From a checkpoint of a small self-supervised image encoder: num experts 4, trained on photos of plants and fungi (iNaturalist).
Rows from block 8, named by matrix and row number. Each number is 128 + 32 x the weight over its row's rms, rounded and kept within 0 to 255. All counts start at 0. After the name is the row's rms in percent of the matrix's.
# k: attention key (model.blocks.8.attn.k.weight, 192x384), inputs 0-95
k.101 110 [112 127 125 110  83  96 126  82 150 148 111 102 109 176  97  97 123 151 188 111 158 189  55 124 134 135 154 171  88 180 113 138 100 171  67 157 149 109 120  93 137 144 171  97 150 116 148 126 101  78 105 141 132 103 147 173 171 154  82 117 179 159 131 166  63  95 130 110 129 124 127 151 132 135 196  90 118  64 180  82  84 117 107  99 152 121 145 141 121 127 136 106 150 178  68 137]
k.102 109 [116 188 114 144 105 132 109 144 158 122 105 115 167 112 149 139 136  97 106 154 103 115 153  91 144  89 121 125  84 104 121 126 111 133 137 165 123  90 151  87 161 170  59 152 100 137  99 136  94 117 117  97  76 136 149 150  94 129 167 118  62 174 127 157 118 136 179  85 144  94 131 124 130 124 103 101 119 177 165 116 121 161 124 162 163 138 127 161 140 154 110 125 151 182 146 131]
k.103 103 [123 146 127 137 115 170 130  64 140 104 108 110 199 147 155  95 146  99 141  95 143 133 143 147 157 166 147 150 130 174 128 141 202 126 141 157 163 151 144 161 130 107  97 136 162 105 148 122 133 114  59 119 114 147 152 129 155 128 141 109  97 165 134 107 152  89 128 186  88  94  69 124 140  90  60 116 114 105  48 138 147 149 144 124 105 132 152 130 132 140 141 116  88 134 140  97]
k.104 094 [165 165 146 146 102  68 166 125 159 136 140  88 121 150  98 171 136 111 126  80  96  86 142 119 123 129 208 148 145  79 145 130 148  94 103  89 108 139 179 125 151  90 161  59 151 140  90 123  94  90 110 144  49 122 149  77 150 101 133 187 143 127 100 115  90 134 121 194 158  91 139 100 107  86 150  97 145 106 130 182 163  63 124 139 133 114 161 108  93 178  99  79 134 117 169 144]
k.105 099 [147  94 167 153 165 126 130 109 162 150 161 120 173  81 122  90  91 124 104 100 134 105 128 126  88 131 160 156 133 189 138 141  94 163 108 162 123  84  71 122 144 132 165 127 169  43 133 105  81 150 112  74 110 102  43 116 166 153 135  82 134 141 112 122  83 130 124  69 160  80 123  61 131 158 128 145 168  75 127 158 127  90 197 169 110 122 110 137 160 134 136 113  77  89 122  86]
k.106 101 [147 193 133 141  73 165 155 119 190 125 192 136 150  80 120 128  92 159 107  56  63 118  56 105 113 130 116 123  82 133  97 104 136 101 114 102 127 100 156 121 113 184 137 117 166 174 122  73 117 127 155 123 113 138 185 108 152 160  80 139  93 151 108 138 138 206  80 120 167 149  91 136 205 159  71 121 138 101 133 130 129 161 141 115 121  60 115 111 111 125 137 129 133 110 175 170]
k.107 096 [ 80 159 160 163 142 153  96 159 101 126  64 144 163 104 193 170 115  59 213  97 193 127 112 150 148 110 134 104 155  72 138 194  99  66 126 130 147 122  86 163 175 115  84 163 118 185  51 193 171 150 124 131 152 156  84 195  72 130 166 132 128 134 109 141 155  83 102 147 197  60 149 138 144 103  99 109 117 154  77 184 157 131 112  82 136 110 143 116 100 122 162  88 139 161 153 130]
k.108 102 [ 90  77 213 110 106 120 133 116 141 161 146  89 176 114 168 119  72 174 207  78 158 139 162  94  96 138 142 162 100 120 120 138  70  58 128 110 117 110 159 131  95 133 181 190 141 110 101  99 101 153  80 146 166 170  74  96 138 117 124 114  98 141 110  98 178 128 150 162  75 171 144  97 108 113 136 160  88 118  99 137 131 179 110 143 121 141  79  78 130 136 154 173  88 144 143 161]
k.109 108 [ 97 203 100  80 151 143 125 142 159 143 123  80 109 105 193 109  92  81 157 114 137  82 133 134  89 155 108 154 197  33 114  67 145  54 150 103 187  95 103 152 101 153 153 146 116 196 185 148 173 132 152 128 147 147 182 117 140 128 174 136 135 106  99 120 136 121 116 132  87 132 130 116 148 129 150 200  74  91 103 148 107  42 193 191 108  89 142 150  79 113  89 143 125 150 112  92]
k.110 104 [124 100  79 133 126 129 112  53  72 147 129 101 124 153 124 120 122 102 130  39 151  77 119 131  89 118 142  97 127 120  26 146 129  93 143 129  94  98 154 129 132 101 114 150 119 186 103 202 118 120 130 121  64 120 129 152 127 163 152 153  96  48 110 161 132 147 135 106 175 117 142 171 111 156 157 120  71 103 160 154 169 116 156 121 173 117  45 132 166 134 107 173 120 137 123 123]
k.111 099 [179 149  94  93 125 138 139 104 187 117  71 156  92  76 137 159 131  90  78 178  85 152 122 136  91 163 148 197  87 125  99 144 154 111 144  69 192 102 155 133 225 154 139  96 103 190 121  66 151 108 115 177 182 152 115 126  98 155 139 126 144 120 141 159 139 115  78 130 151 178 155 161  71 134  88  74 109  96 125 105  90 119 139 101 130 180 177 106 110 110  75 102 167 114 107  85]
k.112 093 [169 147 150 101  78 136  82 127 138 146 120 107 108 137 122 113 146  98  96 160 136 159 103 186 202  90 136 115 126 186 114 101 167 140 156 136  88 144 114 119 115 224 153 148 112  80  99 164 143 145 149  97 172 160  83 114 134 110 121 142 143 162 124 110 124 137 128 159  93 136 101 137 154  98 172 119 131  83 131 171  95 127  41 112 104 128  85 187 200 120 125 132 166 110 169 110]
k.113 097 [147 119 153 113 125 103 112  93 103 121 122 149 154 111  86 139 104 121 120  85 127 143 118 183 123 144 178 159 106 146 168 133 129 148 151 144 154 179 112 106 130 111 151 138 103 147 190 137 142  55 138 119 122  89 143 160 133 182 137  83 180 144 115 186 132 116 141 153 143 110 109 131  94 151 118 114 114 149 142 116  94 119 187 109 150 118 164 125 120 137 136 189  94 152 197 236]
k.114 097 [121  91 123  91 126 102  93 114 147 106 145 126 135 186 180 157 181 164 110 141 215 176 168 168 140 101 144 103 100 131 139 155 132 140 115 130 114  96 136 151 103 147  58 217 107  53 146 150 130  91 154  86 181  95 140 137  81 126 142  92 140 132 166 134 139 167 140 146 135 123  84 183  95 175 103  81 134 145 208 112  53 128 160  92 110 151 151 131 111 112  73 164 160  90 157 170]
k.115 098 [125  84 128 156 193 142 199 136 165 133 166 140 148 136 130 125 113 119 102 185  79 133 117 106  65 111 129 129 100 129 143  93 169 189  76 122 139 133 110 138 122 127 122 143  82 111 126 112 134 148 154 124 119 142 153  82  62 115 104 128 162  67 120 163 101 128 125  49  96 141  76 155 101  84 125 148  95 106 123  83 105 126 192 161 133 129 107 141 126 128 135 178  66 111 127 139]
k.116 105 [124 109 102 148 152 113 174 163 201 111 117 129 173 182 185 130 156 162 112  80 140 134  89 162  63 157 146 165 122 113 155 105  92 117 197 122  71  92 149 161 104 111 100 125 109 170 161 171  94 166 125 150 116 123 155 147 102 171 186 134 148 122  99  97 183 158 124 108 147 150 191 120 130  89  98 131  67 137 179 145 160 127 108 174 118  98 127 210 134 154  91 105 142 173 139 144]
k.117 093 [151 173 118 167 119 114  98 157 142  88  94 104  72 155 148 109 125  27  98 114 185 144 153 120 144 120 114  93 132 109 178 179 152 117 127  61 143 137 176  45 157  99 141 141 110  70 143 124 113  91 131 124 126 154  98 113 120 150 165 216 131  76 144 179  85 106 136 113 132 126 140 133 132  99 100 145 143  92 112 166 145 123 149 155 174 123 141 113 116 110 103 106 175 173  77 136]
k.118 100 [163 113 139 175  90 187 116 129 122 179 166 135 132 117  81  94 157 161  48 131 110 118 157 181  39 200 112 227 124 161 109 150 177 192 200 119 130 102 160 149  73 144 134 139 104  76 120  77 173 148 146 113  87  65 107 106 144 149 172 134 123 140 117 135 143 162 110 135 149 119 170 104  77 149 115 150 101 115 159 142 123 125  88  56 118  83 129 180 145 139 116 108 103  89 193 146]
k.119 106 [171 126 104 153 154 145 126 157 116 192 113 118 162 168 113 102 127 191 137  37 143  77  95 167  87 120 158 133  94 115 121 125 101 133 114 119  98 117 162 118 118  57 135 210 127  82 144 122 157 148 118 120  59 134  88 124 120 107  89 123 117 106 141 173 159 118 115  82 144  84 125 108 154 185 172 127 128  62 111 179 162  98  98  72 161 187 159 113 138 105 204 119 137 179 114 104]
k.120 093 [168 158 159 107  83 135 175 129 148 183 171 151 135 135  46 117 103 171 156 102  73 145 138 107 128 125 145  89 170 191 147 113 137 179 125 156  99 177 131 177  98  94 121 152 145  80  50  99  96 142  64 163 126  98 145 172 116  76 134  98 164 108 147 150 148 101 171 160 158 154  76 143 171 136  98 136  81 168 162 151 135 174 102 118  98 140 147 161 133 139  95 100 109 108 208 105]
k.121 099 [146 124 151 115 186 140 103 132 190 131 139  86 111 130 121 123 108 116 148 126 115 133  84 118 124 103 123 134 124  84 121 168 167  79 144 137 103 118 145 144 126 106 173 165 155 132 158 149 156 138 152 125 131 116 145  98 172 154 150 135 164  95 143 138  86  70 116  95 185 130 131 114 128 156 125  85 151 117 101 120 115 113 162  89 175 123 127 106 117 102 173 203 106  74 108 206]
k.122 102 [ 87  85 162 103 190 134 131  62 104 127 121 123  98 132 138 188 138 114 132 104 136 131 140 130 170 102 144 139  40  85 138  74  91 159 172 164  63  74  98  86 139  62  72 146 163 166 120 118 129 122 134 108 125  78 140 165 124  96 127 117 154 128 102 119 124 135 197 165 137  74 129 112 130 101 162 168 121  75  75 103 151 100  99 136  70 153 151 132 121 121 166  74 129 169  91 155]
k.123 092 [169 136 136 107 115 124 149 108  81  95 177 138 103 145  92 167 125 144 117 199 128 117 133 153  96 112 161 114 121 135 155 109 109  90 160  85 104 131 129 154 151  87 136 127 125 138 150 131 145  93 125 181 142  99 108 159  96 136 174 154 124  89 122 117 146 114 107 132  99 158 120  63 149  80 104  73 147 140 142 144 101  87  76  95 118 174 142 164 127 115 179 152 106 181 129 151]
k.124 096 [100  68 104 132 133 112  56  92 166 139 154 110 146  83 161  19 138 122 159 142  43 136 207 157 179  81  86 153  98 105 133 133 122 109 122 132 110  94 219  84 163 161 124 154 118  18 120 101 130 127 156 137 152 142  66 183  93 121 124 169 105 115 105 222 167 181 156 180 123  84 102 100 150 104  90 118 125 110 118 185 128 122 175 115 154 107 135 126 139 165  65 102 100 185 147  98]
k.125 100 [135 140 145  75 155 114 113  97 131 147  88 113 142 132 112  97  50 123  18 147 159 115 159 157 126 125 155 121 137 121  72 124 136 143 113 130 149 135 104 139 126 108 157 178 112  40 178 139 105 136 123 108 130 149 154 110 147 155 112  98 131 113 106 181  73 157 137 201 136 110 129  98  49 172 154 124  82 110 168  84 170 160 104 142 139 119  96  86  85  70 128 185 160 106 112 143]
k.126 100 [104 139 117 150 140 107 145  87 131  73 124  92 154 128  80 133 170 131 126  70  98 159 118 122  65 165 140 161 144 134 157 108 146 161 176  61 109 107 118 117  71  80 156  71 116 140 122 155 171 146  98 113 161  89  87 113 107 135 161 172 115 134 151 140 121 122 158 110 170  97 166 111 177 147 107 189 163 160 132 106 117 102 158 132 162 162 196 127 147 128 120 194 140 171 149 120]
k.127 093 [107 162  78 138  92  96 120 157  95 155  93 113 144 111 141 163 156 138 143 128 149 176 127 160 142  94 123 143 169 113 137  95  78  56 194  97 194 112 135 115 142  92  74 134  92 142 156 131 111 167 118 141 201  96 151 119 134 138 140 132 105 155  66 142  97 135 183 158  81 112 148 168 112 123 127 119  77 202 112 132 192  84 138 152 133 147  99  92 146 173  58 111  64 110  98 169]
k.128 095 [116  84 157  92 147  94 113 123 170 158 163 136 112  99 124 100 188 175 142 144 136 143 128 118 123 115 140 141 164 142 178 140 135 135 180 145 180 141 123 158 111 149 136 211 111  92 130 109 124 178 100 133 163 113 138 138 114  98 104 137 163 111 162 104 141 115 122 165 136 172 149 136  92 139  93  97  95 166 108  91 155 108 126 127  78 143 117 158  79 118 195 123 145  87 102 136]
k.129 093 [105 138 121 127 131 134 147 104 119 177 153 106 117 160 122 141 111 107  85 117 166 101 107 116 198 151  93 106 101 193 109 151 125  85 197 100 128 112  39  98 220 154 171 100 117 138  61 102  89 166 181 110 149 158 121 108  76 128 138 130 138 129 114 109 156 120 125 146 135 170  78 196 104 137  94 123 121 118 137 118 140 116  83 105 127  88 175 120 153 156  88  97 121  56 181 114]
k.130 102 [118 105 132 152 142 100 120 151 115 127  99 159  69 123 124 148  82 168 201  85 152  98 138 166 180 144 128 139 179  74 119 182 163 122 136 185 154  92 144 161  94 141 157 149 121  67 131 197  59 146  86 166 143 126 105 150 120  91 137  91 121 124 127 116 116 179 179  77 110 138 176 194 155 159  44 166 108 141 147 122 109 119 122 118 140 117 132 156 142 176 107  76 107 130 178 152]
k.131 095 [146 149  77  90 137  58 193 147 158 115 112 113  80 174 126 126 103 108 111 128 111 151 142 111 128 122 133 120 117 120 156 113 134 103  80 140 149 142 157 165 132  86 185 136 189 132 118 131  84 127 162 184  61  76 126 198 148  76 127 151 116 108 159 164  87 118 130 154 124 110 132 126 128 138 104 127 109 111 140 124 154 134 112 144 170 159 126 128 152 129  98 131  82 117 121 106]
k.132 104 [103 115 118  94 214 195 173 155 125 151 118 130 165 134 113 142 172  96  37 121 115 122 120 132 163 163 111 127 170 146 158 143 104  81 127 133 131 109 101  92 158 202 106  84 200 140 105 168 136  97 104  55 118 139  92 156 109 146 101 117 169 107 120 141  32 178 107  91 106 124 102 124 157 147 129 154 161 178  86 127  60 138 153  97  65  98  88 158 116  65  54  79 130  95  99 154]
k.133 101 [ 96 169 162  83 100 111  97 187 122 135 138 140  65 160  79 157  85 149 113 143  93 117  58 117  80 148 130 194 184 114 106 152 112 147 122 110 172 132 165 135 123  98 106 117 103 175 119 132 137 170  71 163 184 107 141 154 136 151  92  64 173 105 146 163 155 109 107 150 192 112 156 103 101 155 162 112  97 198 119 161 139 155 120  98 176  81 116 161 100  78 164 172  94 139 106 110]
k.134 097 [103 136 116 178 124 154 150  89 131 131 147 134 141 127 140 129 173 164 152 119 119 135 116 178 101 123 156  61 161  80  76 177  94 114 133 172 146 174 104  90 163 157 132 100 119 112 118  86 136 118 125 100  84 154 139 130 149 182 117 114  73  93 168 143 115 139  94 202 115  95 171 142 110 126 151  75  98 109  96  95 177 148 126  65 100 148 208 234 145 130 133 129 168 139 134 113]
k.135 094 [126 107 126  95 121 124 104 165 105  94 162 118 149  67 139 125 169 180 130  83 149 130 111  59  75 139  84 117  57 172 100 134 101 123 147 154 114  91 146 157 112 151 143  98 134 143 131 109  95 162 123 105 104 116  93 118 117 120 184 131 101 155 106 166 161  89 148 117  77 117 138  90 120 131 103 154 167 147 100 161 145 116  83 150 230 119 123 118 102 151 113 108  83 141 153  34]
k.136 095 [116  94  96 141 113 116 127 183 108  82 166 126 108 126 164 159 133 119 141 116 103 137 113 171 179 104 193 131 125 142 116 132  86 145  82 115 187  87 144  86 126 166 174 118 120 170  78 107  84 144 123 136 122 135 134 167 178 198 173 135 134 104 134 184 139 167 107 130  77  93 123 135 118 161  91 111 133 110 117 160 191 117 118 131 105 152 134 135 149 146  85  49 132 111 146 127]
k.137 099 [128 113 123  72 129 148 103 107 120  37 150 132 171  83 146  86 177 100 195 131  89 130  66 153 134 157 114  99  79 207 146 115 151 155 120 105 104 114  76 106 107  89  95 160  99 101 140 146 149  61 111 132 116 169 192 213  87  84 147  98 120  92 162 135  65  84 139 148 136  60 181  87 149 119 148 123 107 138 162 144 134 159 149 114 108 135 155 110 139 106 115  82 135 139  72 180]
k.138 098 [116 128 142 142 140 141 100 130 169 100 188 127 143 138 172  53 137  91 228  74 105 162 126 110 127 132  81  78 135 146 116 124 143 103 116  61  75 131 114 158 112 134 195 110 162 154 116 151 124 168 123 170 126 145 120 106 137  86 149  87  63 153 144 165 117 137 101  74 157 115 180 125 133 143 102 163  92 102 105 137 121  39 135 114 139 143 149 139 127 126 187 167 105 139 101 160]
k.139 100 [126  75  73 165 123 109 115 171  83  98  75  94  72  82 129 139 111 132 139 150 183 151 155 114  71 112 183 112 119 138  95 124  82  50 144 138 138 126 113 126 127 141 139  58 142 180 132 122 124 151 155 113 167 141 115 140 136 119 103  91 141 144 106 120 169 177 130 124 170 156  98 138  67 124 143 129 129 144 139 121 136 124 152  67 111 183 102  89 155 113 119 160 124 105 137  87]
k.140 102 [ 92 117  59 135 115 131 121  47 122  62 245 137  84  92 161 119 138 192 189 180 105 128 127 107 124 203 102 143 173 122 137 133  87 191 143 119  87 111 124 147 133 156  83 155 130 143  87 126 132 187 111 147 130 105  89  41 134 132 161 154 150  35 129 152  76 141 143  93 107 149 163 151  71  89 134 167 107 156 130 117 188  90 149 126 129 131  71 118 147 143 109 179  96  95  96 149]
k.141 103 [ 85  80 189 152 136 123 157 136 192 129 121 112 149 146  82 104 114 125  96  88 136 119  98 125 115 110 154 174 155 144 135 123 122 117 116 178 116 133 132 208 125 169  56 140 181 131 137 169 162 138 170  98 115  64 109  69  82 133  93  98 103 125 122 132 169 157  79 120 105 105 108 127 115 141 114 170  63 142 135 116 239 100 132 118 100 161 133 135  63 152 176 155 115  95 166 120]
k.142 097 [174 158 160 160 234 212 138  79 216 195 120 139  92 196  82 141 106 159 139  67 157 166 149 132 114 117 130 101  82 112  95  79 144 139 106 115  89 134 116 167 119 197  86  93 141 125 113 132 161  46 182 194  94  72 170 177 111  83 126 103 123 100 120 152 163 105 129 129 127 143 170 150 134  94 115 126 162 158 108 123  87 106  98 128 113 103 148 129 147 133 107 136 115  78 139 180]
k.143 090 [131 151 100 116  99 155  66 139 122 142  65 121 110 112 110 174 154 136 125  98 167 155 109 135 129 100  90  80 132 138 125  83  94 127 180 139  69 136  90 103 151 168 162 116 118 139 123  89 168 113  47 140  96 152  87 119 163 150 103  83  93 162 113 164 115  96 130 166 100 141 199 172 123 139 186 189 114 142 167 122 142 107 115 108 151 128 110 118 140  91 127  91 141  84 113 154]
k.144 100 [150 122  70 120 145 127 120 126 114 106  97 137 177 156 175 110 160 142 103  90  92 140 192 120 119 112 121 159  81  80 108 116 142 149 144  71 171 131 104  83 139 119 144 123 156 113  81 161 187 125 204  71 162 155 100 161 114 141 125  87  93 141 134 134 100  86 148  94 152 129 124  92 133 159 171 150 129  60 122 131  81  92 168  87 103 131 167 168 164 150 153 100 140 122 126  73]
k.145 104 [198 114 105 151 190 102 126 126 151  54 139 121 173 107 160 109 124  55  96  87 180 123 136 123 173 101  84 175 191 171 139 141 110 147 141 107  96 111  80 149 163 162  92 120 151 122  73 155 107 126 196  67 125 159 133 111  86 203 113 169 144 171 120  99 130 127  83 150 104 112 143 118 123 137 142 189  79  74 167 186 203 181 104 145 118  76 125 122  94  93 102 120  80  75  52 102]
k.146 091 [ 94 115  95  96 101  74  90 161 127  93 109 128 102 146 144 129 117  92  74 136 172  88 140  72 112 163 171 114 170 105 158 139 129 160  83 111  90 164 108  98  59 191 116 136 172  98  60  63 147 138  96 190 140  78  88 123 138 155 114  91 170 110 171 146 117 141 162 115 156 144 123 122  33 100 115 105 146 131 120 138 116 166 119 136 167 131 174 101 112  88 137  72  88 129 135 208]
k.147 100 [144 160  71 167 179 163 156 177  57 203 154 127  85  94 159  94 110 143 122 180 113  83 120 131 100 100  85  84  89  99  97 145 131  76 128 142 160 107 188 151 129 144 158 143  76 163 167 142 147 140 128 108 101  70 171 111 152 170  61 191 115 155 118  84 190 126  69 177 191 138  85 129 201 123 125 111 223 126 128 168 110 108  84  84  32 165  92  90 133 116 116 181 127 149  99 118]
k.148 101 [167 172 135 158  92  63  72 130 123 108  88 162 110 113 123 173 172 143 109  65 126  96 139 116 147 154 101 143 125  86 156 104 162  69 157  65 172 127 106 111 171 128 104 166 162 120  69 163 170 165 135 165 157 116 115 153 129 147  98 121 123 135 133 114  94 170 163 168 171 131 128  92 147 165 118 168 173 141 113 216 176 134 156  91 118 123 121 140  71 102 102 134 139 144 122 152]
k.149 094 [195 195 135 105 136 138  67 147 181 133 143 144 175 152 148 177 125  85 109 172  74 127 175 117  75 130 174  87 149 141 104 141  82 145 111 167 122 103 123 142 118 142  71  94  99 161 157  84 132 132 100 161 194 146 114 145 107 161 150 130 137 118 122 100 106 143  96  77 133 100 133 164  68 134 120 104 114 105 109 130 132 100 120  89  91 120 134 133 170  76 107 119 119 131 160 107]
k.150 105 [142 173 109 151 105 178 139 161  95 103 141 141 155 115 155  93 158 217 177 119 120 126 153 101 136 139 145 160 129 133 110 127  50 146 143 145  83  90 152 101 191  70 147 125 122 156 145  78 119  84  87  86 113 134 165 123 103 142 120 152 147 102 184 119 121 150 143 142  90 118 111 107 140 140 151 126 156 101 142  86 142  93 132 125  52 130 114  79 138 157 134 164 152 131 133  69]
k.151 103 [149 126 117 156 155 156 179 131 110 112  89 196 147  99 161 141 104 107 166 181 122 160  86 115 113 128 149  85 104 255 143  93  84  97 180 113  82 127  98 138  73 155 107 164 158 114 170 137  94  83 120 144 115  75 137 164 175 144 120 103 149 122 121 102 152 142 110 143 128 116  95  91 193 117 107  76 116 157 153 100 149 110 144 158  62 139 176  77 116  88 125 131 103 109 157 179]
k.152 104 [ 98 197 208 122  92 174 135  73  90 121  99 111 125 115 116 111 128 108 159 187 139 154 148 112 134  90 106 151 107 127 137 154 157  90 170  94 185 169 103  85 121  98  88  77  65 158 105 170 119 161 115 123 156 129 154 125 148 153 150 123 112 144  82 113 120 107 129 125 123  96  99 179  95 144 200 123 156 108 103 107 131  95  94 131 124  90 133 153 170 110 129 107 172 143 128  95]
k.153 099 [118 106 135 142 144 137 140 151 129 124  90 103 103 113 138 161 141 115  90 152 189 133 162  97 180 170  99 178 165 124 136 132 181 159  63 147 127 123 157 128 136 140  99 188 151  57 192 158 114 155  95 120  97 128  98 105 135 156  92 101 122 129 152 134  90  55 126 127 142 108 161 129 155 130 130  85  24 112 167  79 112 146 142 213  97 118 171  84 139 123  87 119 158 117 135 178]
k.154 105 [116 166  93 185 105 118 140 135  52  80 149 125  85 137 179 136 128 109 130 109  78 128 139 195 110 120 126 128 133  97  96 140 106 171 132  73 134 156  83 180  92 110 121 131 122 109  82  92 178 173 109 139 117  78 124 139 166 180 124 119 152 117 129 106 112 160 172  96 147 122  95 112 137  94 160  77 137 133 165 126 107 187 117  78  84 123 111 127  79 124 105 130 139 141  96 141]
k.155 099 [ 70  70 115 172 148 143 182 150 120 111 172 103 158  95 113 145 141 143 118 119 105  93 141 151 155 177  94 117 104 142 166 181 127 164 109 131 135 178 156 137 147 151 146 122 111 122 165  25 152 111 118 172 215 119  73 133 124 112 108 130 138 133 153  72 181 147  79 101 166 113 179  88 119  99 152 115 105 177 196 153 102 157 175  92 170 128 144 191 128 150 135 114 109 143 104 151]
k.156 104 [114 166 150 115 110 128 118 211  62 144  81 137 108  77 104 132  77 168 132 143  88 205 132 119  99 104 125  89  86 106  85 155 164  97  99 103 118 172 131 186 106 145 108 119 149 134  78 137 144 145  98 134 123 139 142 113 109 102 102 160 151 114  87 125  92 185  93 166 218 141 145 169 104 142 162 110 146 138 130 127 113 139  93  82 176 175 107 114 116 139 114 142 101 154 135 173]
k.157 102 [164 129 113  78 155 150 123 141  86 111 139  99 130 157 106 150 129  97 156 118 167 120 120 117 127  92 169 146 169 146 105 155 150 158 141 150 119 132 101 100 162  99 168  56 139 150 110 129 103  99 114 103 151 101 183 128 186 120  96 149 167 117 112  98 177 154 126  84 108 175 133 122 167  88 145  94 101 113 136 104 112 160  94 110 158 162 118 142 133  67 112 158 142 152 188 213]
k.158 103 [175 106 123  57 144 102 138 144 131 154 157 175 125 151  94 142 123 139 203 104 142 129  87 102 156 131 138 100 143 100  59 124 133  68  93 109 102 105 124 102 103 137 193 113 157 137  91 111 161 130 131  96 111 113 164 139 103 159 165 147  89 100 128  70 115 113 142 120 129 127 117 127  80 161  78 132 119 150 134 125 146 137 156 101  59 108 122 174 122 142 151 148 147 155 147 153]
k.159 105 [100 128 126 107 113  86 102 130 116 182 144 151 154 108 154 131 219  64  90 127  89 164 119 102 103 169  73  68 113 106  81 123 105 109 178 145 123 116 174 105 149  76 139 130  74 130 101 120 145 145 138 128 146 123 146 139  86 158 108 117 149  77 114 130 160 122 156 175  94 119 183 110  67  95 134 140  67 133  79 146 124 134 149 148 118 140 146 169 163 158 151 134 186 145 131  98]
k.160 099 [143 156 104  92 177 123 165 123 120  92 136 102 123 132  80 117 135 137 165 196 177 118 142 155 157 110 126 116  78 191 107  55  59 130 105 173 110 169  89 120 107 112 141 101  94  95  87 120 152 163 103 114 104 128 108  65 126 107 155 123 157  89  87 177 134 166 122 154 165 137 191 129 162 102 109 134 187 151  88 107 180 115 100 118  92  96  74  92 123 199 147 126 135  36 183  76]
k.161 098 [ 64 113 113 100 157 132  95  81 104  79 160 125 124 121 127 147 140 155 136 145 159 142 115 143 127 134  79 174 157 139  96 142 106 163  78 100  68 152 108 140 192 118 162 108  97 191 132 116 116 152 155 170 114 120 169 109 107  92 154 112 110 112 128 136 142  47  57 131 126 135  78 181 141  87 134 135 157  97 193 152  99  94 127 168 152 101 161 149  87  94  90 152 126 120 112  35]
k.162 100 [148 116 138 151 129 138 118 108 183 103 144 114 124  34 164 110 160  72  93 105 155 164 126 146 126 129 138  66  86 151 170 146 100 144 100 132 175 174 146  85 117 144 118 160 128 130  89 107 160 176  69 136  96  97 113  85 138 159 178  78 136 135 176  77 107 165 114 191 141 176 173 139 160 185 103 180 137 104 139 138 116 149 127  83 126 169 116  51  92 132 146  98  54 141 113 158]
k.163 101 [112 137 139 108 157 124 162 123 128  97 104  75 104  98  87  90 125 178 169 175  80 158 113  83  78 153 152 182 160 190 162  48 121  54  96 108  42  93 122  74 142 142 113 149 238 147 139 173  92 168 135 126 123 168 164  85 108 135 207  85 155 138 163 164 140 121 151  98 141 154 119 125 100 120 154  92 145 110 168 131 122 102  47 165 101 157 117 122 116 109 145  80 110 103  68  74]
k.164 098 [151 118  82  90 132 147 126 132 111 165 198 141 118 126 126 110 120 179 142 135 127 134 106 115 123 191 108 120 117 150 145 117 144 139 181 114  61 135 199 139  91 118  94  72 194  46 137 105 140 153 100 102 100  88 128 139 143 169 114 153  93  99 145 162 122 139 129  69 157 123 136  71 135 147 160 143 111 142 171 147 139 177 124 146 158 157 105  88 132  73 115  73 106  56 176 102]
k.165 110 [110  85 144  75 138  64 149 155 106 115 112  93 181  98 135 127 142  68 108 111  71 122  74 144 141 123 134  85 108 118 145 110 150 179 125 117 152 113  99 111 134  82 134 113  92 109 181 107 104 182 107 132 183 138 132 119 185 202 119 131 137 134 146 142 150 152 149 141 129 147 122 120 121 146  79 118  72 172 150 125  76 135  95 110 123 173  44 137 124 108 141 109 122 134 190  96]
k.166 101 [ 90 152  84 116 130 173 134 131  78 139 157 101 138 174 163  80 174 104 152 129 105  90 116 131  70 106 123 124  91 136  92 142 130 153 107 133 136 135 171 136 151 117  39 115 114 151 139 135 167 105  81 106 121  94 145  96 137 152  94 110 123  72 178 163 119 134 114 170 129  92 129  82 145 143 111 112 158 155 102 179 111 184 117 167  79 152 130  50 136 136 149 123 101 182 178 186]
k.167 101 [ 48 141 164 151 127 145 115 141 126  59 152 103 107 145 124 157 129 166 134  65 134 170 104 142 143  53 179 139 110 124 134 154 124 118 141 133 100 114  67 107 135 153  60 173 149 169  93 125 146 134 138 132 112 166 172 131 151 148 141 114 134  62 117 106 104 133 148  88  90 120  91  61 131 166 152 139  60 158 138 163 168 136 202 108 177 104  98 136  74 140  87 123 157 149 116 128]
k.168 096 [112  99 148 123 160 131 116 149 182 184  81  62 136 151 129 104 180 118 128 137 168 152  74 147 118  97  85 166 100 154 144 152 125 173 102 125 144 165 149 172 141 155 106 152 107  74 135  92 153 120 145  93 175 165 150 105 169 146 136 123 152 117 150  96 139 128 171 161 103 159 114 115 153 222 108 145 105 117 172 182  86 156 105 129  92 115 150  97 101 101  93  70 135 170 144  86]
k.169 104 [168 120  85 181  98 149  88 122 162 139 120 171 145  74  68 156 137 169 134  99 121 152 110  71  77 123  62 147 138 131 138 159 123 143 121  93  68 138 136 157 153 164 169 160 131 121 134 174 156 128 136 127  70 131 131 135 138 156 117 187 105 110 102 162 196 101 144 115  90  82 129 127 102 105 169 137 180 144 124 131  75  81 113 139 152 136  70 146 102 129  75 171 152 185 128 112]
k.170 106 [129 143  88 133 157 125 135  79  90 101  85 163 149 140 206 113 106 112 153 138 109  78 104  71  75 177 142 155  85 173 149  98 156 136 131 104 117 117 110 141 117 118 150  89 147 122 179 105 170  87 103 136 150 137 139 165 143 124 131 168 148 103 104 147 128 143 178 212  97 138 125 152  92 150 116  98 177 144 117 130 115 117  93  88 129 136 123 145 109 100 124 152 160 125 185 169]
k.171 097 [ 71 117 157 137 154 126 119  73 107 149  87 146 146 121  91  93 163  85 195 202 191 161 128 114  97 102 124 129 121 160  89 159 136 192 121 138 140 132 133 187  92 110 191 207  92 179 101 152  95 100  94 145 157 184 114 113  97 101 101 166 108 116 173 133 170 130 145 135 111 158 162 111 141 138 150  83  65 109  90 150 171  99 147 123 111 113  82 134 107 183 148 149 158 117 139 156]
k.172 100 [ 87 160 155 135 137 120 110 115 114 161 135  88 122  94 170  61  92 115 159 101 108  99 139 110  95  86 152  78  90 157 100 140  83  60 155 140 130 106 132 116 156 121 118  75  95 126 153 115 126 124 155 135 104 154 175 100 154 124  67 115 120 125 150 109 134 169 139 175  85 100 122 195  96  91 193 105 165  90 140 120 108 200 148 119 136 128  88 112 158 107 153 181 142 101 109 142]